From a checkpoint of a small contrastive image-text model: text encoder width 384.
Rows from block 7 of the image encoder of a small contrastive image-text model, named by matrix and row number. Rows with one number belong to one neuron. Each number is 500 + 40 x the weight over its row's rms, rounded and kept within 0 to 999. All counts start at 0. Numbers have three digits each. After the name is the row's rms in percent of the matrix's.
After each neuron's rows are labels from the 100 images, of 14848, where the neuron reaches its highest value: "strongest on" is what is common among them. Only what is clearly more common there than usual is listed. The data: photos with spoken descriptions (Open Images, Localized Narratives).
# fc1: MLP up (encoder.blocks.7.mlp.fc1.weight, 512x256), inputs 222-255
# fc2: MLP down (encoder.blocks.7.mlp.fc2.weight, 256x512, transposed), outputs 222-255

fc1.484 106:532569490485453528490528472431521433517520462504529516477518489454464480523487506548513548511534523448
fc2.484 100:465468487512471524489456515542458474589486489516497488521462498431497509519455499442485500576548517479
strongest on: text has "holding"; text has "wearing"; text has "man"

fc1.364 106:533477465492459486477474511510492468610500510513540501563486492517571513578490517469525560468451417570
fc2.364 098:510483503549472597491529532512507497524420502441506481468527527511584474502546438448480509510497508465
strongest on: text has "trees"; text has "sky"

fc1.222 103:504527543590533526490454506526505521546461449514573505514508548453470567490481494546540560460472492452
fc2.222 108:466498447461499451513593515473487480452547510517521464493485456500513533528507492522460547515502402468
strongest on: text has "wall"; text has "standing"; text has "man"; text has "wearing"

fc1.77 109:507535490491556415433446475498472439526500548528467510388506482518519509579502552509525470560470425484
fc2.77 103:478507433548485529504467478549467513479544578512479499537578493413522492492493472468521409500539498500
strongest on: text has "grass"

fc1.215 091:512416457475490476500560545510489486517432417415506517470524526500538551477546533435488516491515502556
fc2.215 095:478494518506555457548453554506483450476532548434533536520484460501525549539561511482574480487505543496
strongest on: text has "grass"

fc1.119 112:567491457457482509538481502450569461519543465526480490487543430481548508420440482504557494479513485505
fc2.119 099:501463555524582518536537519515495479510566498531525521483507561453535544455513549490554484525513520446
strongest on: text has "grass"

fc1.88 099:555420562503507434537531517481473467466530519441470473459474509425494457524508490478518569492539513523
fc2.88 107:443451506503467508431516480548541443552561485549424495458460484468510421482547457552505555522520467523
strongest on: text has "woman"

fc1.395 096:576457536497509534523520545503512510510467497495464471452510502558500502529521552474511426442497501504
fc2.395 096:530501514431546533487540517482480536481445432545494454487591484452457475515459502487521445493504588553
strongest on: text has "man"; text has "wearing"

fc1.347 109:507558508551470463433541464550518478481531524563550405517447524495475437423577487507550526457517497446
fc2.347 110:488512506409544517521519456496534499464450580555516544467546472493619451473507582536552518475458458506
strongest on: text has "people"; text has "sitting"; text has "table"; text has "lights"

fc1.211 097:362486496531453474497480465476509468494511511496516489547510569531471527484406439488531524503469489522
fc2.211 095:488510544526536467502538503420471468530558483518505550478480570570534532479567528494433446533489532451
strongest on: text has "water"

fc1.89 100:457538505583476462490555539502537514562473458440477509519536541474424479544469484450497544480493463410
fc2.89 099:480469570392494475478491484503562486504463523496525499425463536403478450529513446528508471467498460465
strongest on: text has "holding"; text has "sitting"

fc1.496 092:518526526470515496505509554525485481569486472433514520484565527501481462469527517492532601550491491405
fc2.496 094:527447427429497489499519470531485553496489542499490573459501458531556591518518507492507492462554482518
strongest on: text has "holding"

fc1.477 094:512582510523505486462490482463490470500494504535574394545465465508511499519561508474530479489517487517
fc2.477 093:564456389514533514501544462450500503492571493548517493483498450462464501554481509465560502484546512549
strongest on: text has "people"; text has "sitting"; text has "table"

fc1.49 092:549419493508485485505481514545490462539453506456501529467451459494477522568552493448562480504503533510
fc2.49 095:526511533467510510450414471609513542506557536489450509442437455490491554567471427439519483512523540493
strongest on: text has "people"; text has "lights"

fc1.115 104:556533521490501500477574486526520530470542514517511501461509434502485491584476539526529495524553480457
fc2.115 112:501534462526504541520553551510497522512531438495502497535488473495530513523520486462549542500503516490
strongest on: text has "wearing"

fc1.315 090:467494474502457546523519477549506446491472514533425487473494520504559478511465488483532487477471533543
fc2.315 099:530472521490484487507537492511571487476499425501489488529548483440494509458472544509542541434517592507
strongest on: text has "table"

fc1.223 097:485591501494552569487483534470462485517519535428481447474477479589507436534547450532453485489491446549
fc2.223 092:481435499456519550567496598509487559480496417462472508539514525473523475498537455533492486591532589445
strongest on: text has "holding"; text has "man"; text has "woman"

fc1.413 104:478437501461526571496473503545497555533460514531600504409577461543468501511496465514468479515533379408
fc2.413 107:408527503499486494411463520447418504478506491524425448468471483481534524471497567531449457539501506539
strongest on: text has "sky"; text has "buildings"

fc1.333 101:536458518482558482481484527533584460512443519520572574463496510465539527438446534506571475486459503498
fc2.333 105:502509540547522594462485489480449512508494461449391514511527497505452523510464474475569467455498512543
strongest on: text has "sky"; text has "trees"; text has "grass"; text has "buildings"

fc1.412 100:561527484468495598491440436527521486515377472527518485525448531475527508521503507513543484476499475533
fc2.412 104:560414428498523521503424541499477498453495525482513578521480541444475460517607464456554458469450518507
strongest on: text has "table"

fc1.329 108:493477499516509478530419532478514509433489501506546430484513464430496479474522496455512454484537473446
fc2.329 098:483516522420460495443540489492540452513555481443503491493499511546508491495472530495496559560503484490
strongest on: text has "man"; text has "holding"; text has "person"

fc1.455 102:477524517465474511502570488488532454548499529550541449517543467612451455528429481470490484495558548484
fc2.455 098:515486479479496437517563500536479469471451531522545472463479433532486513503485496503523526594435473476
strongest on: text has "table"; text has "sitting"; text has "wall"; text has "people"

fc1.178 107:466513461529519480518497519431515509581440502495504407551483505492555488532491453502564505516531501514
fc2.178 098:555490462528500508538495459516568519454395483546505484521536496576492502509456506568526467548479479482
strongest on: text has "building"

fc1.321 106:548493516522492451496480534555501382563526445512497506493503462490508498551484501438508530532524374542
fc2.321 100:530513458510524523521572538440451532530478511538493546501522504516499523510496502517549454508499479523
strongest on: text has "trees"; text has "sky"; text has "plants"

fc1.411 097:507492549436488508543506414548546497501551558507512452570538466534515469494494493462487509492489554466
fc2.411 097:467492511432519509581494578561520532497573512488480475491556456493508449583463440463474520403541509487
strongest on: text has "holding"; text has "wearing"; text has "man"

fc1.7 096:537472485508463519441522499421535510468542473493526524449463485520562491478366578505574481460563465517
fc2.7 099:567514492437518541502498548548562499460527489518489474483570450524533515570508432470506509489504462503
strongest on: text has "lights"

fc1.23 101:467573504488498434519519465430545518508472487508526634481527438485550509554437440451535552560508485449
fc2.23 110:460489523496475526533456500526478461502484512515427501408493483503547515560560434525516459550482414501
strongest on: text has "trees"; text has "sky"

fc1.300 097:524501492491459535461478512542481549489496479474440482525500454494481477462477500533468490455497495507
fc2.300 099:533465506551537516505429511491493474532521501508473458452511493450527487516501535505532504482492527545
strongest on: text has "sky"

fc1.12 092:540477489569474516524491536434535534508558537459502480463470603469546522453541491470518514512460512516
fc2.12 098:477454474513426496453480489525483515502470483473500488538392534475415503514469417492499468542457437535
strongest on: text has "sky"; text has "trees"; text has "buildings"; text has "road"

fc1.24 102:531561493564481533493519481518473465442528458522428498484482423511425519510518476544452470485488466528
fc2.24 105:559486492421448516547510503459490471490480498471556501527489454489507511529497500466512436526520596518
strongest on: text has "road"

fc1.348 102:488538513518542600463510530499484457595515500540560471528504476571514457520521542542520458473486459535
fc2.348 100:551444478425526532480554479511513459514446500606553483493447553531493596521489450432513497505521500533
strongest on: text has "standing"; text has "wearing"; text has "holding"; text has "man"

fc1.58 105:512479448428472504501509499542576475549446505522496487544517584458456488530466502523532507424519568525
fc2.58 099:533433507564462449432411479497414533519547503533495534482501508517534475496495523494498407473448475542
strongest on: text has "holding"; text has "two"; text has "wearing"; text has "woman"

fc1.140 096:506435486455501461498511539494498521535485518466430541511479511463562454513438506503553510522541534449
fc2.140 100:551470521504507450532499493483516569520525466451513496496539540491546498475465471514468440492504575595
strongest on: text has "people"; text has "standing"; text has "them"; text has "group"

fc1.268 096:487543470449491546523603506554484547466451514517459457544558488499534464469542485526483487534461580465
fc2.268 093:499541525580490575522531440528520517455479537526569463546587494472578537516519557463516462494489507470
strongest on: text has "plants"

fc1.105 109:502512492510468629506534508518521499505512528545473508553559551522517485562515579476497474511482636565
fc2.105 092:444547497530475467522443470499478518524461474485495500550529493463492461552474491459514506505510457516
strongest on: text has "plants"

fc1.340 096:486457520470553507500435536548532444474571465418464549512412495477532494521538522521541475507509502422
fc2.340 104:515510484536516528447571494559520483517427563462531547568433505531475491507510450487494482498495476531
strongest on: text has "trees"; text has "sky"

fc1.470 099:524484415537498489474546536451543536504483580567412493478448486506550483526485435498520484505561455486
fc2.470 097:522440464530515500469442499497407504546429498533489512480515528484426530510486457470495543506488494506
strongest on: text has "people"; text has "group"

fc1.403 092:512475486514503531478525498462506493440561452472588494466493499462491454544484508526549521513514481582
fc2.403 094:485557502511487539481572494438458556525489514443503481527522515484524520508451560533555389403520499466
strongest on: text has "grass"; text has "plants"

fc1.191 103:522442542485442515485489503535519455550455464532515444512556469535498494462437414417559487437477487531
fc2.191 106:433487480513543509483489441491428533477502475503508442517512505521484504541516581531533542572472575449
strongest on: text has "trees"; text has "sky"; text has "grass"; text has "plants"

fc1.354 103:447444520489452523466476494538580564465478502448511500542475527454477486458500488531487477541495508560
fc2.354 100:479517548472479509510539399468472489532469501419412444490513520458543542439522472534418571462569529505
strongest on: text has "food"; text has "plate"

fc1.255 100:442591594513506580474452523534478532510528523406463515537533496495508465545422518513522508447530418482
fc2.255 098:506496526461507613471469521472514479524512485499460533477564450504492420478547460521608506550423524492
strongest on: text has "holding"

fc1.501 095:530421486566480553498509461518457453558498499558450503479499604470434481524532543435572552507514514535
fc2.501 107:491491443570470514501567490537547545429472506557498524470511460531463526455540463448505505585460506549
strongest on: text has "sky"; text has "trees"

fc1.245 107:485515482479550460506576527507522496447448505593540503503416580486470487502505532437551535532490435544
fc2.245 106:530527500543467447421489544498582486606494496492471546524423507444587475508476475473563511584501511519
strongest on: text has "woman"

fc1.202 094:531622462482522531476459457486534455541520495480565537472459499473572514446434482492450490534510466457
fc2.202 092:478440519507445458513466575494549549475540503420475530490473541558544475473491537487487445442541563494
strongest on: text has "trees"; text has "people"; text has "road"

fc1.199 094:500436476436492482475493507540544497515513464510517505505434471467537415487466529478530549498457488552
fc2.199 098:524525497505499567532459480524447468514483504435530445571498402524548509546497490475499499501486527546
strongest on: text has "people"; text has "standing"; text has "holding"; text has "wearing"

fc1.200 088:472455448463520425506470519473530491503558547514466545469520454552539517465499411485441478521541525517
fc2.200 092:512455542488437546500491483486505541506468539487540485507476479503538553424484521483457522481502497521
strongest on: text has "people"

fc1.142 092:473520517494499567523526499546518451447516464509499484538561439477367505535500518533510461571500462549
fc2.142 096:547512490499466536402523473498500483493475489500531471509423491521411454526527493523464525520473553498
strongest on: text has "people"; text has "wall"; text has "standing"; text has "table"

fc1.15 091:420403484497451468483523612494506507497522488566483534499554489475469446520510476481564532596519479537
fc2.15 093:519451571550518499464484444483534567449529512500513506505438573449444596495534461512483559447514501503
strongest on: text has "table"

fc1.81 088:573452426574522478561509461504534410555553474465446473478552545493504580470468519413499534506453455531
fc2.81 096:538553533522474564455539509523501450467533569484478482541479557447526528468486488492535546459456511520
strongest on: text has "trees"; text has "plants"; text has "grass"

fc1.276 108:489479502460471450450554449551461462506418516547498530535457501543405503457516451515536498576513480500
fc2.276 105:474496527526513501526470467527472515470481473483456483462472471537458490517495508466573531490444494475
strongest on: text has "table"

fc1.444 106:464455527444480522491495563551514481514488501434572508516483474523518503537570437431616509506526471531
fc2.444 101:548553503514472628507512494553545450521519471524475516483455452537505512476515541514527510495509547512
strongest on: text has "people"; text has "table"

fc1.279 105:442503487464511502481521549465586492471483558413519515458508510493536499564548458540517441475548535501
fc2.279 113:503502495564517444533507459492506549538464510471538520423455510479472503452500433460490527545472535520
strongest on: text has "sky"

fc1.197 095:446483480568520404432490487453506526506488513543556466464404488480548458460534449487604481450498482530
fc2.197 099:483484473521521515501463437477487532499514501494529457484580428523552508367536513449470469593447497495
strongest on: text has "grass"

fc1.441 098:594494461540490468546491547444572566499536400487511558538549493458546509543433476500526511436498448502
fc2.441 100:475530450495515431517499485427405481534564435448421466507470468505438539540565458537536454510552482470
strongest on: text has "buildings"

fc1.272 095:607559520466476532528535457529471481545515511512454469548504573491489453494525500447500493485528486454
fc2.272 092:491502498557482511525552535458509481456518517422492471510520475454464523551529520444555516561528560460
strongest on: text has "table"

fc1.176 096:510528512485434482412510452504509494446479490519482438444553496504445495443503486455479519508524465547
fc2.176 098:561440540424525496553469427498561493537539483567496512537489468556517521564538464467466559485517539455
strongest on: text has "trees"; text has "sky"; text has "grass"

fc1.55 095:493458501524497522482554492547501590508529508488460518472534504527516504513546526561392538494475563475
fc2.55 098:490546477484550496527493534447446545552451439469490516482460463498472526557556513583469481560566491381
strongest on: text has "wall"; text has "sitting"

fc1.497 088:486423466526544489525523512506590430533454535551528529482513494475517538611487398458478424482452527470
fc2.497 092:476487517480439502437469568507491490530546540486534451500544514467491517501513549448449525478509501498
strongest on: text has "people"; text has "buildings"

fc1.381 094:476559469564498532466536437513488525533476519498509540435502536514532478482462530509487530557521533583
fc2.381 091:461460602417567575631524476535435473462499537557520520489482516508496416504495537442472438485442474460
strongest on: text has "table"

fc1.48 105:472484460500540504483495525493488525529541515518507470543550559566460493543484532501524546522439528543
fc2.48 107:479522548533521448492524463527583538458483527460495484501482576466487520548555472446495475481447498512
strongest on: text has "table"; text has "sitting"

fc1.207 097:469447471537482519522482495492496495491499564501538532516497537473460537487547508452568517463470504531
fc2.207 096:488481461474595626406505491479480529552468560502493504526482460466466586489583504576478513493539515558
strongest on: text has "wearing"; text has "woman"

fc1.236 105:575451528499502420532511536485500497413521563485457501487456506464441430502596522439493448483480492559
fc2.236 094:479524531445522478474489520492502524544447515474517492457572531439572504469488467503461487509544486559
strongest on: text has "wearing"; text has "man"; text has "woman"

fc1.301 104:515557489532568453508482505486496458494550475502502453510444507534499438554577497530494538559452442544
fc2.301 098:496519529470458562576526455464486548480591486551484472475525480529500493471500524538546466532563526473
strongest on: text has "black"

fc1.213 101:480447485524464537537524471494528454533533543419475440536539459529535490492407568480515544516493482532
fc2.213 099:517525513489557489467569491531450505511553439436550468500513510509533486425490491532551486565525487534
strongest on: text has "grass"

fc1.179 101:532483506492489584506564555440534552543461487489515472508574495480521514477496549494573575491540531536
fc2.179 105:486530545465497549469444484492523559466476475500429479468492463464519541564530517518533481541498469525
strongest on: text has "trees"

fc1.283 094:472470507441570522546534474530485511443462518503532523388486514464521481586554509557549514537534505477
fc2.283 099:412561507527510487533508493523477501574510479452514520544472555516449425541531482485490452448451507467
strongest on: text has "table"

fc1.368 097:471464519397514524516500575506518512545433486529465438421496447452539515529492531536544489496517514542
fc2.368 096:511464490581510555494598531589441532476508514530517476523527561550485547555495446509506518445497510437
strongest on: text has "sitting"

fc1.18 097:457512507508527585524490511468475497460547558527489546575545561524512562555514520494467516555563515556
fc2.18 111:526480417504505528505474477525541463566579491445517429522479493498457446486448492469503506496477523482
strongest on: text has "standing"; text has "holding"

fc1.14 112:418539477641488548433587487537563559484492523451508478470454567457501479541496480470542476496487510516
fc2.14 109:454498435443466479518491503567534595474456530509519463529458474468393484597513495498471532534507460590
strongest on: text has "wall"; text has "holding"; text has "man"; text has "wearing"

fc1.139 107:432532515480496482512526503452481507479606425559486484568511516485536534462464533467486486496459482411
fc2.139 106:456467553526456498487526477494481419490523469478474464539435530505463497503444508494527489506598504473
strongest on: text has "buildings"

fc1.288 102:559483531497499482568511559464493501469555437529509516572513471485555547477469499428550453499461644465
fc2.288 103:475553489491475443477549507514495512447537525422429506493423543507545576492501492616590529473489514510
strongest on: text has "wall"

fc1.91 099:461482485481440565479510430497487482508487496545493527489486492494516478493466486462480473548555474544
fc2.91 096:445540490420534527583503443516409482551468475506540452529547470470513527472432507481547443478405499579
strongest on: text has "holding"