config.yaml
encoder_activation: "gelu"
encoder_layer_scale_init: 0.01
text_encoder_layers: 6
text_encoder_norm: "layernorm"
text_encoder_head_dim: 48
text_encoder_fused_qkv: false
Rows from block 9 of the image encoder of a small contrastive image-text model, named by matrix and row number. Rows with one number belong to one neuron. Each number is 128 + 32 x the weight over its row's rms, rounded and kept within 0 to 255. All counts start at 0. Numbers have three digits each. After the name is the row's rms in percent of the matrix's.
After each neuron's rows are labels from the 100 images, of 14848, where the neuron reaches its highest value: "top examples" is what is common among them. Only what is clearly more common there than usual is listed. The data: photos with spoken descriptions (Open Images, Localized Narratives). In brackets: how many of the 100.
# fc1: MLP up (encoder.blocks.9.mlp.fc1.weight, 512x256), inputs 128-255
# fc2: MLP down (encoder.blocks.9.mlp.fc2.weight, 256x512, transposed), outputs 128-255

fc1.402 091:141172074113145157120144113096146135161129117110154158145163067139103077106154112126149146100143136138189130169168162167077190162140133140101085137172124062181128242178141078152135087119108137120113109122122141139113179197118167116183140070126141117143106120138124083127184115121135147112144129128055132116081125183136154147162171178155109165183097157140091144090114156174166111070117
fc2.402 101:111085091140134120174175113115198093137126070099143134123115099137133153178135113087101137178090179173131138150172130157083086146144134154136108136151107123099125170158126155138105189099107168145150059121146096125086127159101196091107129154075066121186094099132128143186146120102094093169114162181158137092155094197077106155155112143079157085128140152176140143129083144184119140134138
top examples: text has "color" (30)

fc1.488 105:173156179131160170110102109136149102139112138054091144130151132202124131124150165088122118151108154124140152083134089185127117122120138065117078089092129133139088111160103118073140137116136138116195184096179164112087125192120139065132087116113113090166111117133138181117126119098165117079171096092084099176125090120108122134163100120114159130132082171111119103077176115137100169145045
fc2.488 107:045135070142162203139202117131143082133134067146108150125119140087150144201116082162182114144143132144127184180089142145099131133140074124107127121101130119088107078119103129121110106103122134141148100087103148071104185152111103091082135191091106146087133167144140144151140117100135078130194100138078104093085111098137060094203097083093184131084164191205134079159106060143187106084064
top examples: text has "sky" (60)

fc1.340 094:085114146051088202104133129110161137134114083193100116092133122181112074164149098123125136070136087049131107105093142152149126136139113163156121183158114179063125060113137161098134109149092175077128126186076181142109132084132152124104169089113061123096137117191108110098135084175135128169185149125108162205157084120116075132192135138064156141104124170136175106088181106163123108092137
fc2.340 090:117123103142049059106150156097159155134148129187105106139108180129116157122103082133100085114156136158149123088145131106129122079155169106110107121092100124172184104103119143149096145119144143168069088106125129124119104153160156138150091080168176169123087115154071107093133134059102114096152153116053132129090135134080145089091187124130087148107103169158079115096153117126101114074122
top examples: text has "food" (25)

fc1.225 102:140137152134079116116136140093130080104115127115131053137150164136163113083198182146084134093100128142113062069118058124118085153106154145142077129151198107053138078156105159103058077114114121137117135172112128115126048127167168121168110142059138136048084106178154170136112102108080107126172163104119152141136137127151173165099152167088181134145148118139083148158100138153159138090120
fc2.225 100:123131126122162151118080150121201080114112069124123131160092188117143132149173126168100151176142108166133065069164136141166135060135078163134095117108129132144109119062117147086139165079117078089183172143163159145202136178209131136111148158088123141119125060098101092111088122122109182158126161140123168091137160171109164112090127128040123141144103163130124073115184066087163124080105
top examples: text has "white" (32); text has "food" (30); text has "plate" (26)

fc1.173 096:138144118158087139083071140135102146121087141074148145137121136123057137117143155103117095084175156035137070188067135066133088079125114156092127158178142094195133131078131102092151086111112122131140113103095111119121166078117180177129153101103159157073159138139069119110074107111127122082134138092144113087108111138136139088064086150102129133108118158170115169143114089087145113134173
fc2.173 098:112157113163115125144103131152124127074120158085102154081131091158134152149180160146073111132161098144144100141105113209133209174143122163235095124097068119119088164156178133139161151071118096125156064110152144144138193072119124122068136120144156126154137144124117144125167058143158113179169106112134124158082117140120126124165100159141104158128152153155125155190072125063103127104085
top examples: text has "road" (32)

fc1.74 103:140075150115115103132072104098154113141200094146101132181100169115146123118143144176115105096080076138114123138103088174073180078189163100146069140111124119171100167135102128151089114176134168094079169183171103101125130119163161109085187120101182167140128134135123187144098152152169122132141164168095120192126118170098161143123152180114114155139135052076137085105139104120087084082131
fc2.74 105:227137111069112168156096108109166130114141139136136141135137115138109093095167061175176153169111181102101110093116160137146118167178145092118156153162149164193168110127125125123152142183160097152138113100160117107117192131174152098137135096148134113104106118114151115125117166120112144105068136084122138192128075106151102141157150069137094124098130055141203122172051149081108180101119
top examples: text has "buildings" (29); text has "road" (27)

fc1.236 102:166108172171086109136100106138169122165088090164094111139164108121111085143104095102133150123118094153121056081119141165110102101153150145107135118135080120092144135214046082171152137155093165139074074092090179093107101100100169117064090153129157169082112180147104072164151107137083130140162103127091149126130086157098033064098128160094118123105150134101174141153129139160161119096193
fc2.236 102:182157134074109058156156085126149117098135130166128131120114108150099118109158091151131178076121119130151144119166179099129094145169134152152113143076079123151142113120125116105132090104134114046105151142136121056078145145149056119117021130107123069135107094162108115025128133165155158123185111112123094103112139143101170126154149154092067185129135102107097123109143074142089136177121
top examples: text has "sky" (56)

fc1.118 100:185104156165141138166149153143093146107105099090133088173091182123170156139141112155141098178163101118074075090149105167150102086102168167060117167136113080115071130168097159114090152173135104094079109091113125117143077111111114079100122104134102055189136124165118143052158182159143112079152120139139088133118197087152174082168122070166172140077103176100130139125110115166105082134103
fc2.118 098:143124122147151140060138095156111166178108078142071137107126093087136120069161119059108097145160142138100176139147108117126125142154102075178092090142145099162126111130188043169104170129125116153102140120150077117083108145103100165121108100180117117115216161183098148112144115150165148121115081194170153133110153101180165178087090158126073138173140184171143144158143171130141174133138
top examples: text has "trees" (57); text has "grass" (47)

fc1.187 094:164106163135118162146210113160121179131073156085140113095101134075099122156150157116143223113182094158155092208125163104116066149124177130079121136117175085146116088140131136144112114123141190156114103105097118105105100122157132124203133103093193090134155140094179150117159096187130108126106139112084156118142125153104157125132116061096141131125146164111155074166154172163098164095148
fc2.187 101:084126108079127112134131154142131153139155174116140151146092137147125081141116186102191149217145117118082174114090115157172143168125122101117183162116129135095097081144089046119071134125141167085143094102107114167117134124085133185154096143096143188159124163074135143071125156125094116143111180169147140127093112126155110134189096109151140082129120139192145180092125141109171091115190
top examples: text has "buildings" (53)

fc1.121 100:142121187150123188158137157096152189112079111078134154173093106052168104065107089148117102168181112108157137070154163159105131166172114180125056133147167070130164112143169100135120145167135109088142135079119136044094118120104166161051110135072086097160127153123154118128108087145150200143121101122115075070087088070094119131128139094109139055120114140161132117150126160134187147168111
fc2.121 109:077127116164114146134122095137117086092164102126124121151164092150141086105149113130122131103141126072085150116106160082186096072113092131150154144123105096057086107115115148097151091119100174133152163097130109134097101120139159132146120143131077129152129115099100116201129078074127119139193143135110106049169153137112092167093194101117077131114144130133061155124114099165100104151105
top examples: text has "sky" (83); text has "trees" (57); text has "clouds" (28)

fc1.223 103:101165160155149170088086101129099138152136125158046145119167150104178127174081127097161084100132150165136112124174143152134135135161126191197121111150150100110105087125123169193135111137086049143102097150117103155133148109146194145064109069121113143188174131110104141108086163165166158101140108133179110100126135101105080095093123167141119067131129111107141109144164101151117147140022
fc2.223 103:113137211191130078125161144112121173117135170100137080162099123142103131134164081128217111131123181105084126092093098146151089111083169125180140110156061133158167115147184116131078096182154111097070183119140194087158125134164145220057118129109122145124143147119141120097117130088118135112167172167142181147090127133147080113088199106160150142090213117134152133083116111164126147104100
top examples: text has "road" (38); text has "buildings" (33)

fc1.440 092:109137057125138095178139131106159164142111204128132077091091124138135157120079159078142156112159152167067100091135098126117081123128166121156089111170151142097119066124152205093173142155178125165081091103108130126118156056132098117181124138174134119159102109146138056117130134145153116084108078111127131115102173125112130101098143163076088175104125112094120105153151111123124156197118
fc2.440 089:128120196163107132136164086164155068135140118117134148121151118109133153136178130108155142136132103119105096076074115112103087119128164105158135148143089091108132081117107109173142134110128133122080156123127188160073152147157079086134119095186048128118131139113148123129107140126022095090136113136095149172152085131161083148128118182099105124152133148104075109107079144136086153093132
top examples: text has "trees" (61); text has "sky" (56)

fc1.5 099:115071136185112131140137090120137120180105155181086125132129098128140119166119135228162190148152074126152126150055103154123145113177174210120136118168101104087096125123111045137095142152123107084093098080079146139120127109128168139161118123189117122114141074190115083119064158081075139088129111120092136070142124114141116121165066119125089139104099141128110193116130192148083155123161
fc2.5 104:088125115213134060185178102160129100085200079153150101125164182124184059153097108139117074101126112142132119154160175150128114113158156153099131158173117123111089123073085127131136112131098104160090124166164130075137159188113058164190137126118138114181106081113132127130123130160140132083135109146152155118142134174143161174113147145196120119123168125114176103166094167119153163168174
top examples: text has "white" (30); text has "black" (29)

fc1.510 101:220138119147108100097134127129114145112137157160097130101129155199073101107151115119158135120194114136106126152124129152094123102095172155185158098120117142158192043076092136093130121109142128148132138111127142133202125143168169133114142104105094118132121152170087136131052146186133108127123161104136127133096192132124144127107108077152177122166089124150128135153120092094153155141140
fc2.510 104:140112104159113139115150070120126124146100166114089148099170127126165185092154158102125076138163110130168137118112103139117160137141123157099028133128081152142140139184142090201089132150119121103123103126133205150146125170147141085162104101092087089109127054180172128119175100064164157130114150103140024140132172140128115136132039116142158153143131165145119132147123141115115125117100
top examples: text has "trees" (64); text has "road" (38); text has "vehicles" (25)

fc1.54 105:171081110156145150105131134104108148125121174157120087174108102135082106136146138129102105145175126142100085166084062119144148164117152140134082078111073149077152180086128078155072200107107103089098079141117165132076063093078126177072125119093111195079174125156092109178145078142127176124115098063073092120185079135091143105100186128143090119109117148104100153115138092125127108122165
fc2.54 105:122080166126110072085126115142130142165125125174138167142137093123073153147109182145182131127095150084245128145155103145153147171106180100129142063097103138164138174134161148189129081143178130137102156126094154109132176077094140160115140152153154122086124093141146148212164102130107113146194114162127088170083161053063081090166123147106119115097118105195095135108089109168161122120123
top examples: text has "color" (30)

fc1.86 109:176161116157091090148097104133137116153134141071134153073120085190129080131113044121169160140080049174110083151200114084052163185152192109058095146175154123153143158125143169158096169121150110123099141176117115085138118106115147122082159145128129097114146151122141152146089057155152118117189131161122140105099145194131103110103064178129081104148114122135131166115130130182108072123099
fc2.86 107:185154117119107145151147169151119144132139132067116152125080158159184143118126208201113148198139126131152163098089135133151171108146152189148150126089133132134089113130158121144170105095121176134163182105156122076125110148179113148158126105110125154146130105174108095080131160074160116185077138146138172177107114115082101103062097127068165119179131123125126100175143143118110111147125
top examples: text has "food" (52); text has "plate" (34); text has "table" (33); text has "bowl" (25)

fc1.242 101:116117081126165177152115108114056142161132172114096116173089173126153153080125159118144177053158137130110102127084156124104114094203120130160165108075117145110100139117089128123145150108121166095117095111121138142079110060155107119147075137073142096146175193153142131152169134135101143118155123083157126133169138189062181139161165084152124125127185162150099140108143080169151122136138
fc2.242 109:157104172186125104141157142106172104143174189125169131162136179093157150143112115105204129145151148109107065140220144159112175124139161134166135135089137131079192129126145159125188164118100135151119076138080157101167089171123151067146133095111138197144133124095177095162158136080159067210115132154089118062126121087126137134129151150136104207081120088142148146186116092106159138131087
top examples: text has "white" (44); text has "black" (43)

fc1.257 109:126121087087124114122157121135166153080066155103146083178101170161133151078128155153188128149175105120185157148118119075141129149162144116096139164069124128178204148145112132093122147097138149081140055157159110118127062110152090155095125123097067155119149078098105214106183132103160134093136110088142075107103143116139092117171145072219165129153131163123161105141101148125113150149103
fc2.257 109:176097145160079095109091161100121165121097117105106138113133153159160121103171106190130090141121144159078085124161169124128070147144143137137061165131145082165144122183049117154112117137162129167075108130100163147136113164147131197158116120082112134089183130122094136094113088127096116156128170161074119106082150197135180169088166124154076122138112185167140053099091119151145145121113
top examples: text has "trees" (59); text has "standing" (49); text has "people" (47); text has "grass" (29)

fc1.443 100:169123152153122083123119108127095079168090095117051065080104071141111138167166137155078115153100118094114154095134134183119087145109115238087129181124180124148138149101098075116154153119081169177085132153168104077091127134127125094137126140151101095130138132159153092107157109106130126142129161122124108127100029119149133080134135128141097122100154126140147092158163068108147094085095
fc2.443 102:163129048098139094142074139142144137133101147119115108110148033127111082175117138106122127143127124065094088159112125138108185128097099174109119118102168083144130117181154152136067080164078102127135180186088086137149075156166117150139157152089123156141082152133181120085114045163142122130169119156051120088126117127166122141127091098148108172130121113166125123114143140146174150111076
top examples: text has "sky" (60)

fc1.9 102:147110070199157149120109138120075145116109130155115123136125056164142097133104153138067080185088124126135125140151088104083072088147135155107088123127232145122157157149072172175105094100083130081134208111149103061153156084102144121131139105048123138111162118142115160136175095177115086138099076169118133089140101174079135157115128107085130130078110074119105164107122108153142126197111
fc2.9 094:121185107142159063076141100132113131148079140191126185112159151121153124122098099172070159148130076087110145131182159127103144097103166130134130114160153145108114165183160132069109140129158124120115083109138082083121148143187107161094158150145071113054117160168126153092119110108181103136085069094147084125172197152130121180087139151118057097128115111136137165128133107124127113072206
top examples: text has "road" (33); text has "vehicles" (25)

fc1.104 092:141104111097101157155151112124082120049134137114147117113155154066084181148085153089109093077130116146177114093070127063093084138142169128177141166137130108126109166103158158120166110178143124139178044093141148133101101157143150151182105118102185135155170082148153152124043134127134110111123131131078124140137152123108122181064125098101127162130145158123123205150145133145082171090116
fc2.104 091:098105134144163124156045129084157127162152141151140119112030152172072102123171160137161149181094089131089142096081159119169071115122173126157175122158106132155134131092135125068196095146139133063163156098166113167126153117211096101146121144182132111110137198121181155113112152131072117105173128163162091103129090095157140167092156091140129122164129160155082112092119130123062169111163
top examples: text has "road" (25)

fc1.226 096:144042110097145088121106043119103108155109114136117048094143137182183143119119131134128117091165106099074139133092154110080126120163134162145152151073086136094135124064087098088119141134147171116104152121117143148182127138140212129135158090137143148105140116106138132101166152100090113174133076135112089106138100169125128113147051062146140092160117133163137071087142091126148125144098
fc2.226 098:128118156111142120088127144232110124075184119140165094107100048139154064123158135142115134097150147076084124147179140124169161138136097169109075124093079101148089168120087128115082155139133143134156102102097113143149135137085077090110161123154136141130103073107174142152154128035131122106097149150144132110188145119110143100153112115140170132136202140058162077136073074099124105083106
top examples: text has "sky" (54)